{
  "model": "image classifier",
  "dataset": "retinal OCT scans (Kermany 2017)",
  "train_examples": 98430,
  "image_size": 32,
  "crop_scale_min": 0.7,
  "horizontal_flip": true,
  "targets": ["finding"],
  "num_classes": 4,
  "arch": "vit",
  "norm": "layernorm",
  "norm_position": "pre",
  "hidden_act": "relu",
  "mlp_ratio": 2,
  "head_dim": 32,
  "fused_qkv": false,
  "bias": "all",
  "qk_norm": false,
  "parallel_block": false,
  "inner_norm": false,
  "moe": "expert_choice",
  "num_experts": 16,
  "moe_every": 2,
  "expert_mlp_ratio": 0.5,
  "experts_per_token": 1,
  "shared_expert": false,
  "patch_size": [4, 4],
  "conv_stem": true,
  "layers": 8,
  "width": 256,
  "positions": "rope",
  "pooling": "class_token",
  "label_smoothing": 0.1,
  "loss": "cross_entropy",
  "residual_init": "none",
  "optimizer": "adamw",
  "learning_rate": 0.00082,
  "beta1": 0.9,
  "beta2": 0.98,
  "eps": 1e-10,
  "max_grad_norm": 0.5,
  "max_steps": 8500,
  "batch_size": 512,
  "epochs": 44.2,
  "lr_schedule": "cosine",
  "final_lr_fraction": 0.1,
  "warmup_steps": 250,
  "weight_decay": 0.1
}
Rows from expert 4 of block 5, named by matrix and row number. Rows with one number belong to one neuron. Each number is 500 + 25 x the weight over its row's rms, rounded and kept within 0 to 999. All counts start at 0. Numbers have three digits each. After the name is the row's rms in percent of the matrix's.
# up: expert up (model.blocks.5.mlp.up, 16x128x256), inputs 0-63
# down: expert down (model.blocks.5.mlp.down, 16x256x128, transposed), outputs 0-63
up.19 087:490519455494503488482512504522499544496468483509504509487493505479506478508496495493491491530461515486500479541479506469486526553498502454486511529504462486493488533425501486429457545477525507
up.20 081:483548534469522523507436472505535519452475472495491456513532516485534470504490472473493535491522550487488523527552472501498494494476462499470489471490472488501518506476467551475478504469498478
up.21 108:464492488489527509519474478543503446507564499497498472502521472486475488462467480533506531483540476531549520477544495524506535503491503513476478525518509544500507441537557442504538482483531487
up.22 079:503526509503485511529505515515514504482508498519480481515521487503501474562476475490524528530512520501525449461499492580487522523493453521483497519450500518498455524482493506520478505535548470
up.23 087:499490452546503580513524543540536505457468496481482494523464519523531471514518458480514477503520506452487481528489475511504503513504511479488489501457534516504527532504530513489531472518509485
up.24 073:485494530533527479519521487476522522498549481499449383527530526531515509490500493494501523470490489521474526483516523483483553443491525477520496473466494535473518508535484469501481543460523541
up.25 087:504511452540485528488480504523503489512499524494472462479512516543474486508518512505512482557504493565485467480494515471517479505474526475543496465498488510533474552518501528527522460467494463
up.26 094:510474505494516484517493510509523523465537512544558498517513517480524533574532482501518521467516492505525480515474510511533507505465510504499484516535489511446508516497472514472507417482503466
up.27 144:533490470459503528488460502491471450519468505505514542512470459512571515479473520489513525497535513478476497496481510522533494475538518514486524491502488488464472485534447493530472443522497502
up.28 122:511527484495482513508511535502498482495532502480513513491462457494498521504511454523475489532542515484499516512514486417468490477496546537497530530491494527511532495496505508524503502515501553
up.29 084:493537536468508504491491526444542520493533487513476459537482534431498481482525506512529474517529459512483502510488467525478490494549516508483525513486509506504527477529477529517491488481498497
up.30 082:558541511512448502533509541497488508512499498514505449490475486494474499458505521522520473513513528480521491503523471487509480483539512514519483541487499542521544470515521550511476539501479481
up.31 098:501539512533505506513510553529523541489490527512485522503454501503525498516485485481504506490485497482502481500511484513501513497441529504510473478480508515502480536463456524513518503515530489
up.32 089:488517517507530503508484482496516477479523520534476500448547517490511461531485515510515479448467540479503496470513447490499518504476523468489453508508514517542502487502502506498468553522490470
up.33 154:488515483499492503511512515504503520514503485509486507512524538510498506472522497494502496519537477448531471509500465519462504515436522514517499472508504472479550479515515492470531484494449490
up.34 086:454525483500529492534517534446530491508517505467489510514469477500503497487523493543517471531518540514527485518514529515503531486512484495508520485484471522552493489494501521492500486489486499
up.35 083:446519538526527483543488527522568511486504483522517522515495479463490502518484498525478498521519524509473504533514560525519487509498491524483475508478493545478486515570481521522505499528516494
up.36 085:461511520475522485498506514505489504462506478492481495488492499489518504441506510484532473482506443488520507520540516535482486539535487469480508486505513460516484494477503506484558482500526443
up.37 109:507530516489470485502536524515509479495523478531482497496532518475531519479496511505565503519507518479520518536547472503517517449457482525484504503545457500470559493527495514477493484476488486
up.38 087:477523475501476494474456450507507452467490518497508466495529494480502464500514520550519464498499514504488510520498462499486488483466513505489487514511444495506471489507484466460483540470482509
up.39 084:464518520519483527517489551526532507527493513494471519538515543520488476485466544499491481476473511499501512511503515554478500501487483456526468459427507504511463488476524450513495511473455503
up.40 083:495551498523537538507512512495503510511510475506472492553477531482462509491506484537512471491494542495551491455530462529468525519491520451466479513475522487550526500488521484508502479520433519
up.41 118:456507503493497496532491525486485468448523469528472516525482524476537515515431516505537469527497466520542545485544479512512539494493505523433493472515474532494479529499551464500529502476545503
up.42 138:511536497476493507504510522456517490480519567517423482508519515501532521522503471504555514477530519477487459530461456537529497479532492529493513470489498487443510485505500517484545479514454546
up.43 108:526485493524496519507521551515539538541505514503466502495437548480483516486471442469500464548478496530526521466489500479516465517459496497502481471522518536510529518520501479564527508472526488
up.44 077:510515532490496522458552463509497520520518503512502491526486503546472468472511502524471495507535495461497502453500498463511488496553494500510485520515538479528466527516498508500477552487505490
up.45 092:538504509503514529477512508491484520517494467468541516501465441486531485490498487506517543511514551529514530524507486476500481484473581500528491535495504462532505536507492491461504499552475467
up.46 086:466485492523495504490509554518482476517564504490519468484561511463505480495511487538527487503489519492510477513516523467493549521498508505498487517485468469480442520522546479509531500527523519
up.47 131:543520467497519464499475511495482497526480520515470504481437449491506543463497516562498486530497533506475544492520497450489504500487529484502554501509497494511531545516521497494502481511486567
up.48 089:504543532437484510520491512523523516493489494517500506511526537500476519502499460505489552491505482467534510495539486491532530533477522502547482470486518485575504498480504480515495560505498524
up.49 081:429506536514469483500483502495556508545517473501513514533509490513488485493468512475519533509495500470514512531519514528510506471504485489467476492483510476526491479465496536492495487511470498
up.50 083:480498515495521522511532503479466480497457514537523533496511477521485528501520504487488477454454515530470463459510525522482464497521496500508498492470530517479521517491533536507510463491552487
up.51 078:457519534458545503490500482494495502478472481489480523487520486502479484510516499513582473528527524493504536516448532505476493503504541461477503517456492528515477473504530491546503519513513508
up.52 078:509499495476502517499479528515491461454494525488533490451483533485492503540503447470485513474495496537496458494479495525502503474550518513519500517474491528508513503481534506488517510516525475
up.53 087:497504492498519501490509453522466512492535497504495493505521537523436500538525514491474465485498518483487489464505497504503483493506537497472521508488515509491546502534502502450492505483528546
up.54 143:548470492468516509517469485514466466507491502501481545471488482524572526470461488457504537481508468476518509532500483492523514472541494541486528487534451469468498488503468471538479460532480515
up.55 094:473471554507524474502468529495555504520508531496515494558491520501550496488488448472517480511495499518523468465527494477499521516468502480486541464481474522471497515480541498491519469520496564
up.56 077:538497502519481479511478478467507521518496512479498491493492495462523501463514493509499480504472488525478520484534448505502495535552501459472457493433511479488466520517527514411490491497483507
up.57 145:516479472474522514492485486483467458514511497457499509486492459510557536488440503492520535483501491478492509478502512494531489471561507493492498511496475509456443506496486483545480454516485501
up.58 131:520489488473517520493467494492452447525480518483494529459496459539543525455487503460509537480517492442499508495488459506526529468505501531503530485503461504460493498507478493516477415531483482
up.59 078:513492528513520540483513443508522533504509484484507507473502449515456501487519534558491516496516483496513506484550520518502517522467472482485473490461518512510464491507506490494481493449534488
up.60 078:496521550526506532501485517444552493510484471490489492516518477470471516509520491503476510518500543480522472524513513483476463484502506496464521495508533515524535489464519521534504551514522535
up.61 137:509488491461539513473454497492461461535493487468484521477519475516533538469476503469496526504523498460480509505498491557498499449522511495541546498506478461430458491501458471511515455508460524
down.19 091:528542471492517488506519511450490480494469520483546520505485553465499505507514441468496504497533495500500535519504480470462519517535498487541538548531510502455535456501526509538475512518487528
down.20 090:449497476523461500495469469472497514479510503493533511524554516507520485487527451480471499494509544547462520523489514495488504521483515505463513498507489495501506467512481488476517531480519431
down.21 106:545480467469493512517458520520500459502464504490524523468506525478519525471464524505497514459480487507534512455512490476475492503494498513532506501472495499530489501531481492516481525503450464
down.22 093:483535502524525510485509493484536490542511499506487524512470485509531487532525513522504529514541493490515523479479464503488453551521495501501517509490499515494535459528486493523496468470472503
down.23 090:518545464534452495518483528508495489495528486499530502500498469509543507526503488479487522539483485535470528530518520516472500490473507530528550545485426489488516521518476509528533494545442489
down.24 089:501469491453512498490533481533490540453503515533491505519513471515509509489534529478504486492441508488473514449530550502479538500499437485481522473516514491522445492509523487511498513499506519
down.25 090:553533500507519495492482493498489499546481533527522515496490492465550527521478517471532502575494510528517518528495502507474490456458501489483502469468480459503529505467467466524526540463527495
down.26 094:514510457498460476481468450535488499525449485515535461484474464516513479480508515486483535499536483494550552532454488540490465518532494505518497514521525450503494477569497529521504524514499516
down.27 130:500463482488523521501488515483430493482518527464495526490503479493525474462479512489520484468479492497462506472466529488507487493507492511520519498448527470531481458500493484492501503523490518
down.28 123:519507485542486493498504472502475471485508506463495505496488512561511485474508511526465469486484480494454497505477471519493446453513500506466472485486515463489464480533505526476510547507490524
down.29 088:472509480520438515486471490509485510535531538506499499506500475476511514475523488478475447514495495491484517521557517488495477540540484503515514538472504514525500487453472473519511489506519479
down.30 091:511494523514540502548521510498512523504490545491480485522543500531470498507517485514475480533476496526514515506485506499488510492470500505491511549476464520492500529481512480516466470479533489
down.31 099:484537514543468490482480537491535504491484505536477498503499547478514494527506500515508524508485513513496490528494492550487485527509504537457503496488527514522483491472531550509500528526482450
down.32 089:479505492494463502513511484533529485448536530522525516533549479485505520488514525499492495487495487471506502545431494503533526520536480512515453480547476497541451514506513501523523510483527518
down.33 122:467499469495462475530537469472519507481462521530529518489500467521486464509490555488457527496515538491465531502487491447450476463517494490531520528483441508527540488506477456476474487469498531
down.34 091:494460504534494474500507511489501483450500532480502527482535491480486534496529532511482490526461492484483491499523523516476512492507532496536470485526515523474510514543469494491510521453467481
down.35 091:488439476506495562545481496501489469461544496460482481539462488494495516498511503542560471493515485483529526480520456477528546508481501520524496487495547520503536500509514467495533523520479498
down.36 095:479471538479526518499530550462463494553467542514483518501525490514519501525459508531488490443468470511526498520463461515522509483463473502554505523557475473488499471473490494461479485522507543
down.37 101:479462447474465473476533494489495510485499505506523534454510479567475490504502495537492490454502515485536539525479524442468537520509512474532524546518469504511538483488537509467477479486507531
down.38 096:507472485555534492485511538550491506532459460494490443500506525477533498492457519495505492500474511507496535492496523526523455496468503545502487547536557523466498508522542499535507488487470499
down.39 089:489457461481473530518537523531506533479528521477497511509500478465498498552537524452458492521496481472519543493480519521485475493502503502522516482502482477493510509509518503540526467537526479
down.40 091:552505466515501497500502486477454481517460545483531514492484517490494514517530484517483475513465503488494531492494552438502491496501507471508490541514434533538543465503543544493479504470495516
down.41 111:529477487473495473493512510489496452478452496507517529496512529532504500492470491520549511505496489512500505530517491491466487449473470498524492507460480499527475521507492454479488519479484421
down.42 125:498492462506506484533478489485492482456483541467483551505516478509540523495473517468552514488503518501508516484518531494523487470524514485489515537487479482536473469538482523534490486478477499
down.43 099:442506513538451521490517466527478517474489520562473442523512504527484503538512487484477451475509496510505496502485478498552495544511503487499468532531513495478492491508465526529487533493497477
down.44 097:474491499504474518520486477517519524467492504548476543448562559528512476523501494546512488503464500511542480471495479492475515501550509503486462548536530497530520505507486515492462578517508510
down.45 092:536513528500523512502511546518506511446510531508488453530460515503488497512486470476520497551525486515529512492481511473504509501514465488500497469511498504492525525493503538499509508511484505
down.46 091:447492492484492535502504497503515539461493511556523518514458485510445521505469509513510468515537480555498505507476489477496515519492521504547458487496485493516527522500503500471518504513512495
down.47 119:500548503534507500499518437473467475502466522499493539525502509525517495499557471464496471518487480505498511478460534517432459517515508483481455495478516505529459479493478514462489527512472485
down.48 094:544505472505490457503491470521513459475497516510470502548511503495480503552509500482517467470486478492502481580516536486514506472511523555535520504461506521496478477550514412502506534517497480
down.49 085:502499536494493458505534534534486474496500550515496505487473477527534496497497475556478518481512543503497538522548466501484507453483459477483470504521443506515503494487532536470459433496529465
down.50 093:524493506526456507537502504482530513505430489489516462487511533490558549499499505518534484479526529490501523540490473521507519505494520521484489489488503499467489491498459520482547542483521492
down.51 083:478486513503508509499456485470509509490460479516501511506492509568506511462482504513540483521473512466479496546471505469484476502489497468541466532500473480497486465505502546537470511540473520
down.52 092:486512491502499493519546474488487515528499475475498480496456522502506467479544508499493495487476487550510474495482496501450511488532502538437506469517526474541471480475526500492465496433454513
down.53 098:508493489524513502524497481498495452556495474500459499494488510508457512548480437432452525501482411524483478485511514514461552526464462482490466515487487450518499488498506542469486483482499465
down.54 130:479473455514500516483508488482456512482471518496535542504489512488517533467486520468480497482520535498480491478451534492520518481536505492543536505437501462550496472524456523481474522488477508
down.55 090:522464501526494457468500469458495497521492469495432511523540499475496480453488474525514457490528517469479474507482518489534514491511493548516491529491537513522489458524515510465511513531519513
down.56 087:499509509470502524492514462513475513532539525476529466481503488504505470522500458459515463475534476494440512490567495478518509501471483487480503464478519505491481510515500540474489523538505469
down.57 118:492491488477523517516486477466493531492493531503480532470493467483544477469499513481509466518519513483487511472458507527537484477519486516481511491472459488527491499496459474487484558515468515
down.58 120:506484439452503536505512443476451509494513533446523530486506494506482498501498478468506472490515520486470526504486498469530513492510479503534503504473435468529520468485491515505473494509504523
down.59 088:513447492505493477499514523499478531489510540521487449514489494537509483526511533492478458483496532509493491465525547482490511535467499495543518516499505513511460480500469473498523511527470465
down.60 089:505520516497506471488510507493522520456519526461507480486487537506514514468492486520477468531542528466523462529462522541485466502537528538503514437509490499488510521457516488403503484506466494
down.61 120:488488477497503532451497484477487546457454524470512513470493476518511518484496521488507496483502521471448504503499497484487489475516480488550479482485453530522495504515506480503484504491510548