From a checkpoint of a small image classifier: 7.74M parameters.
Rows from expert 11 of block 5, named by matrix and row number. Rows with one number belong to one neuron. Each number is 200 + 20 x the weight over its row's rms, rounded and kept within 0 to 999. All counts start at 0. After the name is the row's rms in percent of the matrix's.
# up: expert up (model.blocks.5.mlp.up, 16x128x256), inputs 192-255
# down: expert down (model.blocks.5.mlp.down, 16x256x128, transposed), outputs 192-255
up.79,088,215,194,229,172,226,196,174,215,198,188,194,205,220,204,229,228,214,197,222,230,169,195,215,190,185,139,229,175,224,197,199,199,199,177,242,185,190,198,186,188,218,197,190,230,209,206,214,213,189,169,183,196,158,204,240,220,214,238,192,230,203,217,212,235
down.79,085,192,206,226,184,192,211,226,191,229,195,210,212,188,168,201,222,241,215,205,197,199,204,177,179,184,197,180,191,192,207,221,209,229,198,194,183,172,179,211,214,221,227,184,216,195,191,241,168,204,204,194,153,205,180,228,186,211,219,181,158,204,183,259,199
up.80,070,202,212,187,187,180,207,195,235,218,199,175,229,251,177,143,218,197,176,224,184,194,224,172,242,205,234,206,235,202,184,201,204,178,199,200,190,231,212,198,202,211,175,216,202,198,226,208,168,232,178,186,229,151,218,155,193,180,208,194,201,153,170,213,176
down.80,085,216,207,182,193,204,204,215,167,232,219,248,227,185,197,233,223,171,213,175,176,191,209,230,201,190,177,194,172,188,178,163,183,208,176,206,192,209,186,219,211,166,191,186,190,195,215,199,202,190,200,204,221,208,219,188,195,211,195,181,169,214,145,187,224
up.81,085,217,201,199,200,201,249,215,175,182,190,197,212,228,197,212,200,214,209,206,192,253,229,213,215,178,209,215,193,223,187,191,169,169,184,197,204,190,219,189,227,221,184,210,214,192,193,219,230,186,212,233,176,168,172,154,195,198,193,203,167,177,193,179,207
down.81,090,220,196,202,192,191,170,203,181,162,188,178,199,223,211,184,249,188,184,174,190,220,246,183,206,184,204,165,216,187,208,182,200,189,188,214,225,174,203,204,184,170,191,190,180,231,214,190,218,198,201,201,187,219,215,207,209,185,222,216,242,222,212,210,202
up.82,076,219,188,181,197,188,197,191,219,191,213,204,196,223,173,212,219,179,217,200,209,180,221,188,231,215,206,197,196,211,238,156,202,153,184,192,207,173,198,194,189,179,200,209,205,191,174,210,192,204,183,167,224,212,199,186,220,201,194,142,222,212,189,221,176
down.82,085,244,233,184,235,213,194,216,166,196,213,216,178,206,198,220,215,185,200,197,198,198,176,210,235,234,233,190,215,185,185,201,173,207,208,210,176,218,235,218,206,225,228,190,193,209,197,193,196,196,192,204,210,192,222,224,162,195,179,215,217,206,212,199,213
up.83,071,198,188,200,231,221,195,198,230,206,194,177,201,203,164,196,208,231,214,201,182,187,214,165,185,202,176,179,208,227,241,214,179,204,200,223,177,191,208,163,198,217,203,207,222,188,208,242,221,201,197,189,192,230,195,222,187,228,185,192,226,170,226,230,218
down.83,079,213,214,200,225,178,215,181,163,208,183,192,199,183,185,201,204,198,189,219,244,214,210,182,187,211,249,193,194,216,197,183,213,231,194,170,228,220,242,184,222,182,163,223,233,228,208,186,223,143,214,165,197,208,217,179,215,186,200,190,215,182,199,203,174
up.84,067,206,173,207,215,207,165,202,221,203,176,188,204,196,172,205,243,172,194,189,179,199,198,204,210,177,210,190,218,191,195,205,199,201,209,181,193,202,220,182,221,204,195,225,172,229,232,220,204,202,160,199,197,165,179,212,209,218,217,185,199,179,218,186,194
down.84,079,194,230,192,205,210,187,205,190,184,233,159,153,207,207,200,240,190,220,214,188,203,178,192,136,205,198,227,198,195,206,206,232,209,197,240,216,185,190,178,174,171,198,195,195,200,214,221,196,192,190,212,187,189,216,195,229,188,194,189,233,236,183,241,229
up.85,126,217,189,203,185,190,187,244,204,218,225,212,180,198,202,173,182,207,221,188,204,183,181,200,203,225,219,199,190,173,198,195,214,215,223,193,215,236,215,214,239,193,230,178,201,238,172,211,165,208,206,225,178,234,172,167,192,177,178,154,198,218,224,216,205
down.85,117,249,182,220,219,174,186,197,209,188,202,208,217,205,167,196,163,204,217,203,192,202,206,198,189,206,225,178,169,211,174,169,217,172,191,202,216,210,205,220,191,229,200,193,178,199,147,164,174,226,198,238,193,191,184,186,177,241,226,165,199,218,240,191,212
up.86,076,205,191,213,223,189,247,218,181,205,229,192,214,231,207,198,237,212,209,219,192,162,201,173,204,212,210,201,196,200,203,184,197,177,214,192,226,232,196,203,200,205,155,219,181,186,248,233,206,211,195,202,215,153,216,217,208,198,218,176,237,229,222,219,225
down.86,082,183,232,204,176,202,210,157,214,211,192,208,159,201,214,207,169,184,180,203,208,198,224,233,190,161,218,201,174,213,229,187,192,210,223,202,171,187,200,189,203,221,211,178,225,168,171,209,215,227,178,179,233,190,201,203,228,188,188,220,180,200,208,196,176
up.87,133,207,204,228,178,186,185,211,202,231,207,235,181,170,208,215,188,222,222,197,202,203,217,216,207,235,213,196,195,181,204,165,222,196,213,174,204,257,205,204,226,207,223,177,202,236,179,198,167,220,229,231,176,202,196,199,216,201,192,182,215,205,215,225,182
down.87,121,243,220,217,205,188,191,204,210,193,191,196,230,202,198,240,175,211,215,223,197,214,182,192,187,191,222,211,195,219,220,210,218,184,214,210,187,212,209,243,209,271,238,174,177,214,176,164,189,228,200,197,219,197,186,182,180,217,211,175,202,214,200,233,203
up.88,096,212,209,215,193,197,193,193,182,226,166,201,203,189,193,206,226,188,223,204,194,170,234,202,149,189,162,217,227,189,240,158,227,214,207,223,201,202,190,186,223,211,216,179,214,207,205,167,170,192,204,201,203,213,220,201,186,194,195,203,185,183,194,225,194
down.88,099,219,171,186,205,221,224,213,187,195,205,215,221,204,230,193,215,224,178,154,209,194,193,218,210,175,227,199,226,168,220,198,204,166,223,209,226,186,212,182,200,220,183,194,197,188,184,166,188,194,191,198,207,211,200,185,189,191,179,224,224,220,188,188,195
up.89,123,176,190,207,168,197,176,183,213,217,204,217,214,178,209,185,168,219,222,177,208,166,217,218,189,191,237,209,193,154,189,183,212,224,195,207,180,231,220,198,245,212,222,170,184,218,166,187,182,200,196,233,175,198,208,183,202,215,186,175,212,211,212,221,188
down.89,118,218,199,247,188,163,207,220,204,196,208,203,198,175,184,198,190,205,206,172,185,192,189,213,235,208,211,183,198,195,197,200,219,178,234,232,193,189,181,219,194,228,221,165,174,228,189,184,201,214,214,223,200,197,176,177,171,237,215,182,207,228,196,226,215
up.90,116,213,225,199,169,187,178,216,219,192,241,196,191,195,214,202,199,222,224,183,210,205,205,212,187,222,232,220,196,188,192,160,225,171,218,196,200,238,212,227,214,194,220,184,198,206,176,196,165,227,198,225,191,208,187,180,228,209,192,186,202,230,213,212,160
down.90,112,251,189,188,206,187,202,206,219,185,173,194,205,169,199,219,188,197,205,171,222,195,190,203,213,185,223,195,184,201,176,172,182,212,176,192,192,204,231,237,229,249,230,184,163,249,149,189,183,220,213,212,227,211,166,203,193,217,207,188,210,231,188,216,211
up.91,121,202,201,211,190,204,175,196,204,214,209,205,169,198,187,171,199,214,221,195,222,198,192,201,186,219,205,209,171,160,196,190,204,203,207,181,225,219,221,209,232,191,211,191,180,207,173,184,183,232,216,208,202,239,206,167,205,221,214,163,189,221,211,239,198
down.91,113,252,195,198,219,212,179,188,220,165,176,186,205,186,170,221,165,223,198,183,175,202,208,178,202,193,191,202,182,195,189,219,186,203,203,202,216,194,216,205,193,243,211,237,185,218,193,163,203,220,188,194,204,213,177,221,179,231,221,177,178,217,206,222,224
up.92,148,198,215,201,149,200,215,216,196,240,219,207,168,157,228,186,221,197,204,209,191,182,200,212,182,211,192,226,219,212,200,166,206,195,213,176,181,236,202,241,228,191,224,192,229,210,206,192,158,199,226,219,193,186,180,233,203,193,207,208,209,226,238,236,198
down.92,132,220,232,183,199,194,178,209,229,201,190,229,223,171,190,194,196,212,251,181,208,221,200,206,188,203,212,200,188,201,204,191,204,188,177,217,195,220,247,204,200,238,226,199,199,216,189,177,162,198,169,199,210,205,174,172,191,209,185,208,204,216,226,200,182
up.93,126,201,194,230,177,185,239,232,196,218,182,205,169,175,221,213,194,186,226,206,208,184,254,205,166,254,195,228,223,192,219,206,219,187,190,202,152,212,192,225,201,195,242,166,235,212,184,203,149,200,211,221,176,185,201,204,201,201,211,194,205,206,205,230,183
down.93,113,228,209,177,204,172,177,178,210,180,171,246,192,182,207,205,187,178,210,172,214,210,200,203,229,163,200,214,181,201,218,182,219,183,169,196,176,197,205,211,202,229,227,222,197,202,199,174,175,202,206,211,189,244,183,180,210,216,195,183,204,210,227,192,187
up.94,073,225,174,211,187,211,179,209,212,232,179,196,190,182,169,218,210,178,200,208,210,190,211,196,190,162,153,202,180,245,204,196,186,182,201,193,173,172,190,196,200,228,179,198,158,205,206,232,192,198,193,201,176,194,213,187,243,196,253,214,217,180,186,201,215
down.94,084,200,208,221,159,193,184,213,177,204,172,206,158,181,166,232,178,200,209,223,219,194,213,222,199,236,203,235,189,211,196,171,208,202,210,156,179,180,220,211,200,205,217,164,186,216,240,174,206,223,222,196,151,211,184,202,208,231,206,221,166,163,174,194,177
up.95,129,193,224,190,146,210,189,201,207,222,230,236,184,197,213,196,182,216,228,188,197,187,218,238,192,230,217,221,171,169,176,197,232,227,212,188,201,228,196,200,223,175,226,172,226,215,208,185,155,192,209,224,172,211,170,182,187,215,200,160,201,220,216,222,182
down.95,117,251,202,209,200,182,181,179,195,191,188,187,229,213,195,224,175,235,198,223,224,209,202,183,236,179,219,199,164,222,196,200,195,212,185,194,235,200,223,233,217,216,213,213,199,205,171,161,197,202,192,188,206,193,166,205,179,236,208,180,184,203,203,235,201
up.96,088,243,225,165,208,189,188,195,181,178,208,236,210,207,200,207,207,200,227,202,249,186,211,182,187,173,233,212,180,210,199,201,197,205,186,203,202,194,229,260,224,215,135,191,195,171,214,184,201,238,201,204,219,184,201,216,204,203,215,216,219,192,186,200,204
down.96,094,194,181,213,208,208,199,199,238,210,208,193,198,174,188,219,221,167,226,240,223,185,186,230,209,218,220,210,175,186,205,199,235,187,208,233,202,208,208,225,227,232,208,200,217,232,216,210,176,205,193,185,213,227,164,182,191,202,231,199,211,221,169,212,214
up.97,122,187,202,203,168,175,195,225,194,211,244,210,184,167,200,170,186,205,223,186,189,193,196,225,183,234,221,194,187,174,186,187,207,189,212,191,214,234,193,207,226,184,230,160,187,207,181,200,191,256,219,194,157,203,183,188,179,186,187,156,200,227,219,223,208
down.97,115,260,207,190,231,166,178,193,217,168,191,190,191,200,186,185,182,227,216,197,206,224,210,193,226,220,193,191,171,223,155,177,212,165,189,210,210,215,210,227,220,201,199,174,194,240,211,201,184,217,184,179,214,226,173,199,169,218,198,200,196,205,196,199,223
up.98,113,201,212,228,191,221,161,189,219,190,217,213,194,200,192,217,172,192,223,183,205,201,168,222,206,215,218,236,178,199,181,201,192,198,184,206,222,192,187,198,224,213,216,194,182,200,194,193,201,218,187,216,177,209,184,183,215,237,221,172,184,207,199,209,181
down.98,105,236,201,219,229,192,185,201,202,154,189,205,206,201,169,217,136,245,198,186,213,188,193,192,192,186,229,206,195,175,189,195,186,173,214,225,209,175,232,199,195,245,181,219,186,220,172,141,190,205,196,157,186,219,171,201,176,230,183,182,166,210,176,213,190
up.99,117,189,191,210,202,198,168,192,199,210,217,215,203,196,176,164,192,183,215,186,173,208,181,215,214,199,240,209,161,193,204,206,208,178,236,222,216,197,203,195,237,192,229,227,195,188,155,205,197,205,202,220,178,213,187,192,212,219,186,179,187,198,205,182,173
down.99,106,216,206,192,207,190,210,232,230,161,195,203,198,217,178,225,178,234,157,214,198,223,197,171,222,219,224,208,189,197,163,202,217,176,199,195,210,176,208,205,215,213,220,200,185,183,164,186,191,212,209,184,196,212,201,190,171,198,180,167,166,190,210,227,222
up.100,072,228,231,204,215,193,191,180,195,189,184,228,166,203,166,217,208,203,205,194,210,179,200,201,235,210,218,182,227,173,198,174,219,202,165,203,161,169,238,205,223,214,165,222,211,231,190,187,207,193,206,202,200,163,217,185,233,206,171,214,207,205,180,200,208
down.100,083,197,202,137,190,170,193,179,177,203,226,174,173,216,211,220,225,200,246,213,158,166,160,159,236,187,235,219,187,230,201,231,182,176,192,163,166,193,199,186,225,195,236,200,216,202,193,186,187,192,180,214,203,187,196,215,167,200,231,201,200,222,192,231,198
up.101,125,175,205,213,194,200,205,188,207,221,231,211,186,174,207,199,177,199,208,193,223,205,207,209,232,223,211,220,185,152,200,244,211,205,209,215,216,226,201,187,218,209,219,203,203,210,176,182,175,212,221,237,174,208,195,188,217,218,210,184,183,183,211,203,205
down.101,107,237,203,191,227,172,195,221,215,172,184,186,226,210,175,207,161,222,186,205,199,194,196,184,235,230,203,202,145,194,167,197,215,190,196,196,227,160,216,217,227,234,224,192,168,218,198,166,209,201,188,193,210,235,192,208,202,230,204,198,194,205,172,204,176
up.102,133,197,193,220,185,186,191,199,218,193,223,205,198,200,200,171,184,209,219,210,191,198,180,225,200,213,227,179,170,173,207,189,190,192,211,202,221,237,223,225,224,202,210,194,189,211,174,176,169,212,213,209,165,212,191,168,194,233,193,172,200,208,207,225,161
down.102,118,237,203,204,231,193,214,234,223,157,193,191,231,219,177,211,189,220,206,206,209,252,191,172,208,214,220,191,177,178,183,206,221,187,210,194,177,212,208,205,214,220,232,204,164,231,191,161,192,213,208,187,225,257,185,206,165,235,179,195,190,195,203,224,212
up.103,075,235,171,163,204,199,184,206,216,209,224,185,232,228,190,188,214,204,187,226,191,206,206,185,206,201,238,183,187,190,238,217,220,222,152,211,226,195,183,155,224,210,176,197,193,189,207,186,225,184,171,185,212,193,211,188,207,225,180,205,201,195,215,211,208
down.103,085,216,153,178,151,187,205,202,189,215,179,196,201,209,215,189,217,216,183,181,186,191,155,194,165,206,205,231,230,149,187,192,201,196,168,187,192,186,184,213,182,257,205,202,173,180,186,199,205,178,193,213,215,182,188,206,206,180,241,173,179,214,172,198,201